config.toml
arch = "transformer"
model = "audio frame classifier"
dataset = "synthesized solo parts of chorales (CocoChorales)"
train_examples = 39062
time_shift_ms = 50
n_mels = 40
hop_length = 160
input = "log_mel"
spec_augment = false
win_length = 400
num_classes = 73
output_stride = 2
norm = "layernorm"
norm_position = "pre"
activation = "squared_relu"
head_dim = 64
fused_qkv = false
bias = "none"
qk_norm = true
parallel_block = false
moe = "expert_choice"
drop_path = 0.05
num_experts = 64
moe_every = 1
expert_mlp_ratio = 0.5
experts_per_token = 1
shared_expert = false
subsampling = 2
layers = 12
width = 128
positions = "learned"
residual_init = "scaled_by_depth"
optimizer = "muon"
muon_scale = "original"
lr = 0.03
momentum = 0.95
nesterov = true
orthogonalizer = "polar_express"
adamw_lr_other_params = 0.0008
steps = 6000
batch_size = 64
epochs = 9.8
lr_schedule = "linear"
final_lr_fraction = 0.01
warmup_steps = 600
weight_decay = 0.02
adamw_weight_decay_other_params = 0.01
Rows from block 3, named by matrix and row number. Rows with one number belong to one attention dimension. Each number is 200 + 20 x the weight over its row's rms, rounded and kept within 0 to 999. All counts start at 0. After the name is the row's rms in percent of the matrix's.
# q: attention query (model.blocks.3.attn.q.weight, 128x128), inputs 0-42
# k: attention key (model.blocks.3.attn.k.weight, 128x128), inputs 0-42
q.46,099,224,176,217,207,183,200,192,202,186,217,192,198,200,221,199,195,250,204,180,181,203,182,190,199,186,222,227,217,187,188,215,208,197,226,211,212,197,190,206,205,205,183,220
k.46,100,219,210,196,181,224,237,200,234,189,227,204,210,203,193,198,201,201,189,168,222,189,183,202,206,211,185,169,198,215,206,172,238,225,191,221,181,214,189,192,168,165,221,214
q.47,104,211,171,206,245,198,177,183,187,204,246,216,200,205,186,195,176,176,191,213,167,215,222,184,203,227,232,242,215,197,206,202,205,191,160,170,222,188,189,207,238,155,189,198
k.47,102,153,220,197,219,188,227,211,196,202,181,196,165,203,245,203,224,252,199,160,216,196,222,221,202,215,166,207,166,221,191,196,177,215,181,175,177,179,226,151,188,206,202,255
q.48,097,201,192,207,193,191,179,204,172,242,198,219,190,193,203,205,252,214,194,229,195,200,220,187,191,169,208,199,203,183,235,188,183,156,148,226,207,204,226,228,208,166,188,199
k.48,102,215,198,170,193,176,233,176,187,220,211,181,222,190,207,205,200,198,234,181,219,209,221,207,192,196,196,200,191,179,192,212,182,213,202,213,179,239,193,210,191,197,203,202
q.49,112,173,184,185,160,221,189,196,185,205,187,194,200,194,209,204,166,183,191,182,197,224,206,206,220,192,218,200,194,185,203,206,206,181,216,201,161,218,214,197,197,196,194,218
k.49,115,229,231,198,235,173,184,192,168,204,217,202,238,171,185,189,203,187,205,186,178,182,209,197,199,168,237,197,192,156,189,241,221,191,197,182,212,204,216,185,204,188,172,189
q.50,114,214,240,225,207,212,207,193,205,187,206,217,202,210,214,213,194,249,164,198,248,192,146,176,219,239,194,192,219,235,196,174,178,200,196,189,208,159,202,176,213,176,190,240
k.50,107,216,251,209,231,223,183,185,206,192,202,234,205,201,224,175,219,175,202,232,193,220,205,197,193,200,187,190,234,218,177,196,167,235,210,224,204,178,196,174,182,210,186,171
q.51,095,212,226,195,213,217,202,202,221,181,201,189,189,214,196,194,187,173,213,190,241,167,200,187,170,195,198,164,219,203,209,221,199,177,200,199,191,249,221,193,220,252,175,187
k.51,095,197,191,214,173,200,212,204,200,202,167,192,204,217,205,219,188,232,217,186,221,219,194,202,188,223,177,205,175,204,173,221,238,207,166,192,206,155,198,198,217,194,187,244
q.52,090,150,190,176,183,220,200,163,174,209,224,202,181,186,195,186,204,202,230,218,182,219,207,203,193,177,194,221,174,200,194,217,212,223,239,219,177,187,213,214,206,213,231,207
k.52,092,185,186,194,188,216,208,237,195,212,194,181,203,201,230,239,149,222,187,198,207,197,182,182,220,217,168,181,193,187,224,203,176,199,192,194,190,207,210,184,242,169,177,209
q.53,100,203,234,206,172,160,186,210,214,199,166,197,186,229,200,213,218,217,241,168,198,190,216,168,186,172,204,206,251,228,208,191,203,225,179,210,213,186,214,200,174,213,224,200
k.53,109,156,208,185,173,227,213,199,196,199,194,201,206,174,162,208,223,191,195,189,223,226,217,160,212,196,156,196,183,250,234,181,180,209,212,198,184,204,174,213,213,167,180,216
q.54,099,224,196,225,203,193,192,218,177,195,173,194,193,193,209,213,168,167,183,240,229,212,201,169,196,217,202,234,200,189,196,206,186,202,176,176,185,210,193,222,198,194,203,176
k.54,103,155,214,193,196,178,206,224,205,211,183,178,203,179,179,189,236,212,213,189,200,233,167,212,181,210,207,213,200,185,190,182,199,177,184,195,198,173,249,162,194,223,142,225
q.55,084,229,186,209,194,182,144,180,215,228,183,196,217,173,175,171,202,228,221,214,217,206,188,193,187,174,228,211,188,167,219,222,194,191,207,215,236,174,181,211,184,198,209,221
k.55,091,182,193,179,219,223,219,196,221,176,190,166,216,234,204,210,198,179,209,211,207,167,220,194,196,185,189,158,197,200,211,194,242,198,217,204,164,213,220,217,200,191,198,219
q.56,098,183,181,166,175,217,214,192,204,188,175,210,187,191,188,222,195,229,178,214,236,203,169,170,209,157,163,209,197,175,165,186,183,195,218,187,209,197,230,176,251,201,193,207
k.56,096,241,221,212,201,213,146,178,213,204,223,202,179,218,177,186,191,224,218,222,183,199,166,172,163,196,227,227,198,188,191,202,242,169,189,164,177,190,169,201,177,235,161,205
q.57,098,187,216,222,195,218,211,178,164,182,229,222,203,189,212,211,154,191,224,176,250,194,227,226,195,190,200,200,223,187,205,226,216,202,207,199,199,182,202,210,187,211,208,246
k.57,100,230,174,202,188,201,173,156,204,184,205,199,186,232,178,230,208,144,206,224,219,194,186,200,230,200,211,198,198,191,196,209,233,184,179,205,209,208,185,209,212,212,176,196
q.58,105,218,181,169,192,203,201,229,188,184,175,165,205,223,188,212,203,183,179,237,200,210,219,191,207,191,200,212,169,183,172,182,215,209,167,186,214,222,215,187,206,181,207,154
k.58,101,201,219,257,243,194,180,179,208,195,226,170,178,178,217,171,179,225,173,169,160,193,216,197,204,185,202,251,186,181,209,221,226,214,164,187,190,220,182,176,212,204,214,211
q.59,092,171,196,192,197,193,206,191,174,196,225,169,203,225,173,146,193,222,213,207,174,222,214,194,200,172,235,215,201,199,187,200,192,210,207,199,188,184,192,215,213,186,177,227
k.59,094,230,227,166,175,175,170,164,194,201,222,159,219,195,200,201,183,179,186,198,228,195,214,186,206,192,206,181,182,211,190,198,170,226,210,224,204,228,184,169,209,188,202,200
q.60,095,212,226,221,178,164,192,208,170,221,176,238,214,197,201,193,227,209,149,209,185,217,213,203,190,210,186,209,195,191,175,188,208,214,213,183,201,200,194,180,156,185,177,179
k.60,096,189,197,227,224,206,212,218,229,176,213,223,235,195,169,198,196,202,194,200,189,183,241,230,224,158,186,207,216,213,221,207,170,168,209,231,206,213,233,169,227,190,199,187
q.61,094,211,206,244,216,202,205,223,182,221,183,176,203,186,206,202,191,207,212,176,186,200,198,213,194,185,208,204,228,216,233,177,225,199,193,199,210,161,206,195,188,213,161,170
k.61,095,174,262,214,223,191,191,188,229,232,199,159,211,214,175,201,245,162,232,206,193,182,202,234,198,173,224,211,213,209,179,152,236,206,218,208,218,227,203,185,202,225,238,188
q.62,100,205,207,199,182,170,186,161,218,180,198,180,198,217,183,206,181,199,198,179,205,186,176,201,232,238,190,170,236,207,188,172,206,201,215,208,235,183,237,184,193,222,187,221
k.62,102,218,207,209,183,221,216,161,170,196,216,213,225,196,204,190,175,231,208,208,199,205,233,184,179,209,189,198,216,184,175,239,189,207,202,139,187,180,179,223,222,187,217,205
q.63,097,189,172,194,215,201,192,199,154,224,239,199,226,178,204,156,230,214,182,232,190,225,198,184,178,182,180,193,202,222,199,228,241,210,194,200,184,198,235,217,206,189,208,228
k.63,094,209,183,194,238,193,195,240,178,198,203,196,202,197,201,230,205,213,229,167,184,208,212,202,191,197,204,231,161,205,255,175,193,197,209,211,233,227,194,211,211,201,174,160
q.64,102,204,183,215,220,183,212,201,240,205,199,188,192,201,174,210,208,179,189,200,168,229,204,221,189,216,217,190,183,192,176,215,209,189,228,216,183,216,222,222,199,201,211,229
k.64,102,229,232,206,214,148,181,204,244,172,239,207,213,185,188,188,200,226,197,210,200,182,233,223,209,200,234,210,192,202,198,177,206,208,200,205,221,163,187,172,188,195,203,193
q.65,092,191,215,230,168,202,198,211,206,193,195,195,171,234,181,171,178,170,183,218,190,205,220,195,180,190,168,164,210,194,218,225,194,172,216,199,224,164,228,189,211,184,230,159
k.65,095,196,235,207,175,192,228,201,191,200,226,190,184,180,209,200,220,191,169,216,202,216,192,207,196,214,204,183,159,215,172,203,181,216,223,185,192,197,162,186,190,161,201,206
q.66,096,193,191,194,198,192,208,205,187,192,195,150,190,209,242,194,204,211,175,203,192,241,186,187,210,181,229,177,179,190,204,180,181,183,225,217,169,195,214,262,187,217,178,163
k.66,090,197,212,169,205,180,209,203,240,229,203,191,225,231,182,195,198,177,195,207,172,218,255,190,217,210,205,204,213,200,219,202,174,176,192,193,196,188,153,178,183,187,211,216
q.67,092,210,186,198,189,187,207,179,167,196,199,227,210,183,166,160,224,198,231,201,196,200,189,208,152,192,176,191,192,169,202,189,193,199,219,226,226,209,237,238,157,182,174,190
k.67,087,201,186,219,180,177,229,208,204,171,152,185,187,206,210,178,194,200,223,227,197,193,164,185,218,192,214,222,220,232,203,199,216,208,175,189,250,209,199,189,197,180,205,243
q.68,094,222,206,225,184,180,185,200,199,205,222,179,189,238,193,227,227,171,205,225,199,178,200,190,193,243,199,193,224,202,224,195,208,207,217,191,241,167,176,223,201,200,218,195
k.68,090,201,157,204,209,160,191,167,226,191,208,182,206,222,225,205,244,194,206,216,207,207,218,193,187,185,215,202,155,234,191,202,202,174,215,191,195,197,199,245,202,225,184,222
q.69,090,196,166,185,186,212,243,189,208,182,213,203,205,196,157,209,207,202,167,208,204,195,203,205,169,191,213,207,223,236,150,198,205,204,227,184,214,192,193,239,180,205,193,193
k.69,093,199,188,219,245,180,216,197,185,203,192,184,167,215,220,178,202,165,192,183,197,176,161,198,224,177,197,179,266,214,210,226,165,212,212,201,179,191,182,208,235,199,225,193
q.70,102,204,181,186,224,216,221,222,199,206,127,196,182,214,206,202,194,210,202,162,206,215,226,188,179,177,192,190,186,185,191,168,195,237,204,187,190,178,220,181,228,186,169,220
k.70,102,189,184,217,201,225,183,222,171,187,237,253,188,214,206,196,210,201,232,196,217,179,161,167,214,195,198,210,187,208,207,191,180,234,226,188,227,217,205,207,179,184,198,214
q.71,099,193,225,212,225,171,194,218,212,186,186,194,168,204,185,198,193,218,195,240,211,200,176,195,251,188,237,204,198,183,225,195,204,188,206,200,213,226,214,222,242,220,204,176
k.71,102,209,241,172,224,196,225,221,188,253,210,214,212,207,214,194,186,205,185,205,165,230,220,217,211,183,173,208,223,179,177,199,164,184,227,219,198,177,175,184,165,209,229,179
q.72,103,193,189,181,199,221,181,217,170,195,205,176,214,181,203,205,208,178,199,210,211,179,188,182,160,206,167,189,182,218,186,179,169,220,146,217,190,188,210,180,212,191,191,195
k.72,105,174,189,173,179,202,201,190,199,181,157,172,229,211,200,188,196,180,167,195,235,212,209,177,178,201,188,193,206,195,209,193,222,210,198,186,200,210,199,210,208,184,214,224
q.73,088,180,211,188,209,182,192,212,193,188,227,193,230,175,210,213,210,191,208,157,173,177,202,207,210,205,216,224,195,191,226,253,196,205,240,252,200,191,191,156,227,196,228,212
k.73,094,215,233,227,220,220,184,154,255,225,185,196,228,213,183,188,156,211,194,178,190,213,213,183,199,172,214,224,218,181,172,217,210,208,220,250,216,201,197,172,211,212,199,172
q.74,099,205,190,202,171,180,191,195,219,220,226,181,171,205,167,184,175,193,197,192,214,237,177,177,190,205,210,154,222,196,176,193,226,216,226,202,228,203,182,184,204,215,212,182
k.74,094,224,202,180,200,210,216,204,167,223,217,196,184,187,177,208,200,197,173,220,190,230,195,222,170,171,184,209,160,208,175,201,216,216,144,216,212,177,186,187,189,183,215,181
q.75,105,234,178,172,186,210,179,201,200,198,165,170,197,191,216,170,197,170,232,202,210,213,184,187,169,217,206,196,202,212,195,187,176,209,210,208,204,217,209,237,177,185,191,196
k.75,096,189,206,192,153,242,207,213,215,196,192,179,162,224,190,189,209,195,195,193,201,220,192,180,216,197,204,229,189,190,216,183,196,202,183,168,181,197,176,180,184,176,194,221
q.76,100,199,184,213,209,198,195,211,181,187,153,192,226,182,242,207,159,214,224,180,241,207,179,236,177,192,187,228,221,208,203,159,178,181,159,207,192,218,233,199,192,208,199,201
k.76,102,190,175,225,192,199,212,205,176,208,202,191,203,238,210,173,182,222,225,231,241,186,210,202,197,224,203,180,217,228,226,220,188,186,176,188,177,230,237,195,221,181,159,201
q.77,085,190,218,190,197,205,188,200,162,219,203,202,236,228,216,204,222,173,181,211,218,198,202,201,210,194,188,194,180,223,252,212,179,201,192,215,192,200,174,196,192,198,216,212
k.77,097,225,213,202,195,201,226,205,246,190,199,205,215,213,203,161,210,186,191,186,225,206,189,166,223,235,224,208,176,203,205,166,208,185,202,204,194,201,207,197,191,220,207,179
q.78,108,210,200,208,213,211,230,214,192,209,189,211,196,216,174,216,177,169,188,196,200,165,179,202,236,178,214,170,222,186,218,195,209,222,218,209,198,202,173,243,202,225,224,218
k.78,111,200,197,179,246,192,202,195,201,231,200,184,181,235,231,184,182,217,206,216,206,260,190,201,233,172,203,171,208,238,209,188,185,197,189,175,194,174,212,205,222,217,195,193
q.79,116,206,171,185,223,198,145,204,231,191,196,224,221,191,205,223,228,156,239,193,197,195,183,217,165,264,219,223,201,208,222,196,179,193,195,248,221,167,208,215,164,210,189,211
k.79,120,190,212,192,177,231,217,216,252,194,142,212,222,220,203,265,202,223,246,151,203,201,214,182,216,191,228,181,202,188,194,225,195,209,154,200,206,215,182,194,172,213,209,206
q.80,087,231,225,211,180,218,217,168,166,204,231,212,245,188,219,204,185,223,199,190,202,181,158,198,210,208,200,191,239,221,197,221,165,201,219,157,162,223,160,191,204,224,187,211
k.80,088,190,187,174,198,217,201,226,187,161,198,181,185,211,206,197,198,240,208,192,189,220,234,197,226,191,212,200,233,181,222,178,230,158,184,201,213,234,209,179,206,178,177,182
q.81,097,210,219,235,209,218,232,250,197,192,181,192,219,206,212,191,160,196,219,211,190,171,179,175,222,187,202,175,176,212,180,211,169,183,227,189,230,217,208,218,210,214,147,202
k.81,109,170,194,156,222,193,190,204,206,191,245,166,198,219,219,177,207,198,190,195,220,216,204,211,188,193,215,220,207,207,243,192,212,187,215,197,205,192,167,166,216,189,172,178
q.82,095,164,205,190,228,200,201,203,220,190,226,222,203,198,161,214,187,185,191,170,203,229,175,195,214,193,230,186,216,170,201,206,205,228,228,178,222,203,210,195,220,196,216,149
k.82,092,200,198,162,193,205,213,195,207,209,196,182,195,224,180,182,203,245,201,200,196,178,205,169,217,176,158,196,215,214,195,165,213,198,179,204,190,185,169,182,188,213,212,187
q.83,113,222,225,222,206,181,183,179,176,176,220,182,206,204,251,158,219,222,202,210,231,205,193,191,188,215,216,175,230,192,230,238,198,235,193,206,208,187,194,210,177,220,187,219
k.83,106,194,176,192,198,222,193,177,224,211,198,224,232,227,208,195,146,216,220,227,192,222,211,205,197,223,180,190,192,186,194,201,199,178,165,193,166,192,209,213,185,209,180,189
q.84,110,191,234,212,194,187,218,187,195,228,224,194,225,185,233,193,159,222,170,249,213,189,205,229,223,176,235,210,207,198,216,176,210,172,200,191,215,212,237,194,219,212,204,202
k.84,109,201,199,196,213,216,142,174,207,244,196,207,215,187,190,156,175,182,186,208,197,169,235,208,186,208,191,176,202,195,203,198,216,173,176,183,173,195,225,194,201,227,204,190
q.85,113,185,224,217,184,193,225,211,208,166,187,200,176,208,199,213,221,212,189,220,228,199,230,200,224,184,175,205,245,199,210,199,169,194,177,191,211,208,216,212,224,176,207,213
k.85,114,205,207,192,212,215,190,186,185,212,204,204,174,195,197,246,189,224,219,197,186,215,184,199,175,185,163,188,180,195,196,190,194,209,233,199,215,183,193,261,186,222,189,220
q.86,094,216,201,201,199,194,209,152,213,201,190,192,205,197,228,197,192,168,246,186,182,233,188,177,196,215,222,225,194,192,213,218,199,229,247,187,217,204,216,216,200,195,204,192
k.86,090,212,230,183,190,225,202,229,186,218,204,194,176,241,219,186,193,212,230,213,201,223,226,196,186,208,216,221,195,205,180,208,145,206,183,221,204,203,160,196,197,192,185,198
q.87,094,217,212,161,196,191,173,206,213,217,185,180,194,212,186,199,237,136,210,204,206,209,212,179,175,163,200,174,188,209,200,219,207,227,193,200,191,228,214,192,195,218,191,203
k.87,095,207,166,162,228,210,192,206,205,199,198,185,180,215,179,180,182,172,207,192,223,208,194,155,192,190,193,216,203,205,195,203,156,210,228,186,197,206,193,207,202,197,193,152
q.88,107,201,185,211,185,172,201,178,203,264,203,188,211,188,194,190,210,218,210,193,218,230,198,201,213,204,181,191,179,192,180,192,181,202,207,194,184,191,207,189,181,204,184,195
k.88,102,189,197,235,193,150,174,218,234,185,225,209,217,160,187,194,218,182,219,232,210,192,215,220,193,207,210,211,175,218,175,187,209,170,191,204,226,212,197,195,206,191,181,197
q.89,105,193,215,209,212,201,205,142,198,215,205,225,178,184,233,219,220,229,210,226,179,233,232,233,197,201,188,195,219,192,213,222,211,183,208,146,193,220,186,226,203,205,199,223
k.89,097,222,184,183,183,222,214,185,182,233,196,232,172,157,197,214,213,190,200,178,194,176,211,254,175,216,236,167,183,220,200,186,200,194,202,210,199,200,251,192,180,218,204,216
q.90,106,189,200,190,199,192,214,196,205,198,196,182,205,213,151,229,178,193,178,184,166,174,212,214,216,173,179,227,181,218,155,202,205,177,194,191,151,220,189,165,178,181,175,188
k.90,100,233,226,228,210,152,206,220,167,212,178,206,183,165,189,227,179,178,207,176,196,215,211,211,207,204,183,184,251,209,216,257,191,199,214,207,233,213,218,184,215,206,185,200
q.91,100,211,188,174,170,238,218,208,212,205,187,220,196,199,195,187,226,216,176,170,159,179,237,209,196,179,186,189,197,222,222,183,180,196,194,229,180,198,194,178,195,196,215,183
k.91,097,231,193,191,188,211,202,204,205,180,188,192,199,243,148,201,219,210,187,205,211,204,186,148,222,198,217,197,202,162,235,208,199,189,199,180,216,170,206,189,213,186,221,203
q.92,087,226,176,232,184,178,218,196,177,181,195,221,157,190,183,205,210,170,214,212,171,209,198,186,197,189,217,195,173,151,195,197,233,206,199,209,224,196,229,240,207,196,208,164
k.92,085,197,204,214,233,193,196,227,199,202,200,215,169,189,220,209,216,157,211,224,201,206,230,206,230,210,173,191,203,165,167,213,159,196,189,180,201,215,182,219,174,182,224,226
q.93,092,165,192,174,185,203,193,203,209,170,180,199,231,161,182,223,203,187,213,185,179,189,192,234,182,218,180,197,195,195,215,187,190,220,179,248,198,191,231,192,188,172,207,179
k.93,079,194,230,200,231,214,220,204,221,209,166,166,218,221,211,210,197,212,173,166,211,192,201,200,192,189,206,208,251,188,195,213,195,232,233,169,225,192,185,208,191,204,184,227
q.94,091,205,243,196,215,231,199,193,179,207,220,216,189,171,219,206,158,223,200,161,184,190,184,198,207,194,216,185,185,195,204,183,195,180,201,161,175,198,173,214,204,208,184,207
k.94,088,233,193,200,192,205,212,222,128,182,200,190,193,210,212,172,205,204,186,219,195,211,238,220,158,231,191,181,208,207,227,229,196,198,195,190,184,205,215,188,218,218,187,196
q.95,096,221,205,185,173,218,231,226,217,236,215,215,234,211,206,207,218,199,201,206,207,193,182,215,207,213,203,192,182,195,203,183,226,156,215,214,179,189,167,171,209,198,199,180
k.95,095,188,207,230,225,186,197,199,233,203,202,208,218,249,218,230,183,164,207,201,200,209,199,228,216,211,185,179,211,183,183,193,206,165,189,202,140,227,199,176,213,194,202,220
q.96,099,195,189,237,207,213,191,196,193,195,202,206,215,195,209,163,158,212,194,217,241,172,164,190,176,173,197,212,173,204,217,210,189,230,209,195,239,216,242,210,181,212,186,185
k.96,096,198,173,217,194,212,208,224,190,228,201,175,216,181,224,193,211,168,196,218,220,202,142,203,182,242,193,234,190,200,208,230,166,185,197,170,213,199,222,191,196,204,208,185
q.97,114,200,220,177,187,246,195,191,194,206,215,198,157,177,142,208,203,197,197,192,204,203,231,193,185,164,190,215,162,164,189,189,204,217,225,203,206,221,215,193,210,176,223,200
k.97,114,233,211,187,206,179,186,171,178,219,172,177,174,176,246,209,223,162,179,187,195,195,214,221,223,181,216,170,192,176,203,180,210,231,216,206,191,187,185,180,197,189,210,186
q.98,097,230,219,238,180,251,159,196,179,173,168,202,159,227,178,221,190,224,198,225,204,186,167,193,205,182,228,176,208,198,215,208,178,215,211,200,191,233,205,226,223,205,220,233
k.98,103,207,170,216,189,187,209,224,199,196,205,169,198,173,189,214,235,179,191,217,181,212,192,218,213,208,182,202,203,195,179,178,208,200,234,219,204,173,184,218,217,195,187,186
q.99,094,190,224,196,225,191,238,167,203,211,206,255,193,213,200,193,204,207,194,230,196,190,210,216,208,213,200,195,215,179,205,182,190,189,164,193,190,184,202,160,179,207,205,219
k.99,094,215,213,236,186,172,195,224,186,188,171,218,197,168,207,212,192,244,207,167,196,185,165,218,187,223,200,204,201,210,218,230,217,164,204,185,216,203,220,229,187,168,210,207
q.100,089,198,210,218,215,182,221,184,175,192,217,198,167,187,209,198,168,194,175,222,218,208,226,202,171,222,207,188,194,211,225,180,230,166,232,211,228,212,181,175,202,178,218,206
k.100,086,258,174,215,183,206,222,183,203,201,201,232,219,180,208,191,193,212,185,237,202,192,217,231,175,203,217,196,184,190,204,185,221,220,159,201,213,167,209,180,174,218,209,195
q.101,099,183,182,210,231,177,202,215,222,215,206,224,179,184,207,208,208,199,201,162,184,193,218,199,201,222,196,246,214,180,167,196,186,204,199,205,204,203,207,173,171,207,184,193
k.101,090,184,216,229,188,230,172,203,174,176,194,177,213,197,181,221,181,241,191,149,213,164,199,179,222,186,211,232,187,196,225,208,176,211,196,225,217,226,177,205,201,201,230,204
q.102,090,201,230,237,201,202,206,226,208,190,239,211,204,212,221,180,203,189,190,202,211,187,226,207,222,192,193,170,189,183,199,250,217,155,212,200,171,206,198,190,224,226,213,196
k.102,098,155,203,155,251,214,188,216,195,209,222,204,207,183,218,186,190,204,180,198,172,220,174,195,198,202,196,202,194,217,203,208,209,185,203,188,189,208,196,223,221,171,188,202
q.103,112,184,194,229,208,198,204,224,192,185,198,224,191,190,220,192,220,203,194,193,188,178,222,200,205,213,203,234,174,170,223,193,217,142,190,228,189,172,211,211,196,188,222,214
k.103,113,201,212,216,176,209,195,178,198,217,199,201,227,203,206,197,197,194,182,190,202,194,232,194,213,256,208,185,171,176,209,217,231,178,230,210,180,209,186,200,198,186,227,233
q.104,111,167,196,160,216,179,166,206,180,191,205,180,199,197,229,188,182,223,230,190,224,222,161,162,175,205,204,215,194,206,186,216,186,238,159,211,198,182,201,184,216,238,172,221
k.104,108,231,155,221,159,183,226,188,184,182,189,215,236,187,198,219,193,202,230,184,214,173,188,189,197,189,170,230,207,189,197,198,183,221,230,237,197,219,184,202,170,220,193,177
q.105,114,207,207,181,226,190,177,146,183,186,202,198,181,201,186,201,230,181,204,230,192,198,211,179,186,183,233,194,181,184,182,174,248,202,193,215,195,231,182,208,179,219,182,241
k.105,104,227,170,204,177,188,195,191,184,219,199,217,228,189,175,210,180,151,188,197,211,224,221,195,182,213,206,182,181,171,220,169,221,222,210,197,198,195,210,211,209,225,188,197
q.106,094,219,164,203,199,219,202,204,201,208,171,213,207,207,174,207,187,249,197,188,167,206,176,220,208,208,184,189,219,202,176,199,200,240,175,201,197,188,214,227,180,190,183,171
k.106,092,164,212,216,215,212,196,222,204,208,211,186,199,185,182,216,226,194,230,228,171,193,192,229,214,184,224,199,204,189,201,231,208,199,196,208,194,190,193,205,220,134,175,182
q.107,094,227,176,153,199,219,217,215,198,208,191,212,207,218,186,219,190,176,229,196,205,204,177,225,187,177,199,215,184,213,191,223,202,179,230,191,183,175,182,187,228,192,221,214
k.107,094,173,206,177,205,188,197,212,205,174,199,227,172,215,198,183,201,216,217,181,230,181,206,181,245,201,207,201,220,197,184,217,208,207,216,187,166,211,216,219,214,213,218,203
q.108,090,191,214,164,185,214,176,207,197,209,204,209,207,211,200,186,197,206,173,198,218,238,210,189,208,196,198,195,186,210,204,199,200,200,169,183,205,205,190,192,191,233,202,195
k.108,095,205,187,210,167,223,195,188,165,242,208,180,204,216,171,188,209,183,181,186,211,184,190,213,200,204,184,167,187,217,225,206,199,248,180,215,167,217,190,160,194,199,216,175
q.109,096,227,217,171,187,210,203,210,208,224,198,181,202,207,214,188,225,189,206,246,187,205,206,169,212,193,194,203,197,189,185,200,241,184,216,197,176,209,191,190,209,195,183,221
k.109,098,159,256,216,201,198,171,186,216,199,195,194,173,220,206,207,179,177,198,213,168,220,180,228,177,183,186,218,160,222,200,163,181,168,206,217,185,218,204,204,215,227,190,203
q.110,106,204,207,194,169,209,181,217,193,197,211,221,192,189,193,207,208,192,221,201,203,193,209,180,206,198,201,213,211,212,238,208,203,186,195,206,211,198,163,219,219,180,204,205
k.110,101,192,214,200,190,226,209,204,196,210,200,194,187,209,173,217,196,195,188,235,184,187,193,184,175,174,179,210,235,176,171,183,235,228,219,230,171,184,178,207,202,190,201,217
q.111,113,187,221,216,232,157,205,200,248,213,212,175,220,200,184,207,185,183,188,191,186,211,194,227,231,182,191,230,179,211,194,205,213,172,202,183,219,208,211,179,198,200,208,176
k.111,101,174,236,210,228,205,214,169,238,194,199,221,209,177,200,207,165,219,208,164,190,210,192,210,214,225,204,183,200,198,194,224,164,183,207,186,198,211,180,225,208,233,230,200
q.112,102,170,202,204,224,215,171,202,207,168,191,183,218,190,247,190,165,192,205,191,219,199,198,175,166,209,201,239,211,210,182,198,160,195,193,213,216,178,186,197,169,210,197,234
k.112,101,169,187,194,155,217,213,195,208,194,183,221,229,189,228,218,195,178,216,148,200,170,152,181,192,210,222,188,202,233,204,223,166,225,196,237,200,252,185,199,222,209,197,186
q.113,088,181,161,181,207,218,197,205,201,186,219,208,187,201,199,225,203,220,201,224,195,224,206,178,203,216,184,234,205,162,174,205,198,228,153,199,203,199,222,210,219,190,209,184
k.113,081,179,191,168,212,191,215,168,178,220,199,203,178,173,176,218,226,203,173,191,196,199,212,233,159,190,189,215,182,200,209,184,203,220,232,208,186,213,199,210,238,171,208,210
q.114,097,212,202,198,197,213,187,189,213,203,212,215,201,182,256,189,186,254,180,223,198,174,185,197,180,215,188,206,231,195,200,186,165,193,173,179,203,174,210,208,199,179,187,230
k.114,094,175,156,203,164,245,194,221,191,164,206,230,184,195,221,224,217,216,202,213,177,174,181,171,201,202,196,165,193,190,190,190,244,209,169,206,198,220,242,220,198,178,195,224
q.115,080,180,193,208,207,181,198,171,189,210,211,227,201,203,227,205,191,219,256,214,223,182,215,186,238,209,151,210,204,190,196,203,231,241,206,193,181,194,221,191,223,218,208,221
k.115,089,192,168,219,243,185,182,187,184,217,196,164,156,169,220,220,192,209,192,220,189,192,191,171,219,194,159,226,203,187,201,186,210,164,186,220,222,182,207,241,196,214,203,211
q.116,097,204,194,214,171,244,226,214,230,179,166,208,206,232,190,208,191,238,162,189,189,211,233,201,206,182,205,219,227,181,198,201,184,207,203,210,197,191,172,208,196,185,225,176
k.116,100,163,200,240,192,182,188,196,195,205,217,181,190,202,208,188,222,209,205,214,174,161,184,217,206,210,197,198,205,224,197,206,200,191,218,212,220,199,214,218,243,178,171,209
q.117,105,227,208,197,195,162,209,197,184,219,215,206,184,189,181,197,193,173,196,167,157,196,174,237,238,182,222,167,192,196,210,232,231,219,175,179,168,206,193,164,208,199,203,191
k.117,108,201,208,191,222,199,198,211,208,157,214,234,179,187,164,163,202,216,192,216,212,220,223,224,195,193,187,197,217,181,181,227,204,200,209,155,234,185,266,212,197,203,189,172
q.118,105,165,203,188,196,220,178,230,189,175,206,198,180,206,168,218,199,201,192,169,220,158,195,219,187,218,209,183,198,182,219,192,228,227,178,229,230,155,217,169,202,194,217,219
k.118,101,210,194,166,185,183,203,181,194,189,183,202,214,222,175,210,198,241,198,194,208,191,207,180,211,151,205,199,181,173,210,180,230,229,198,171,199,149,201,209,190,216,210,199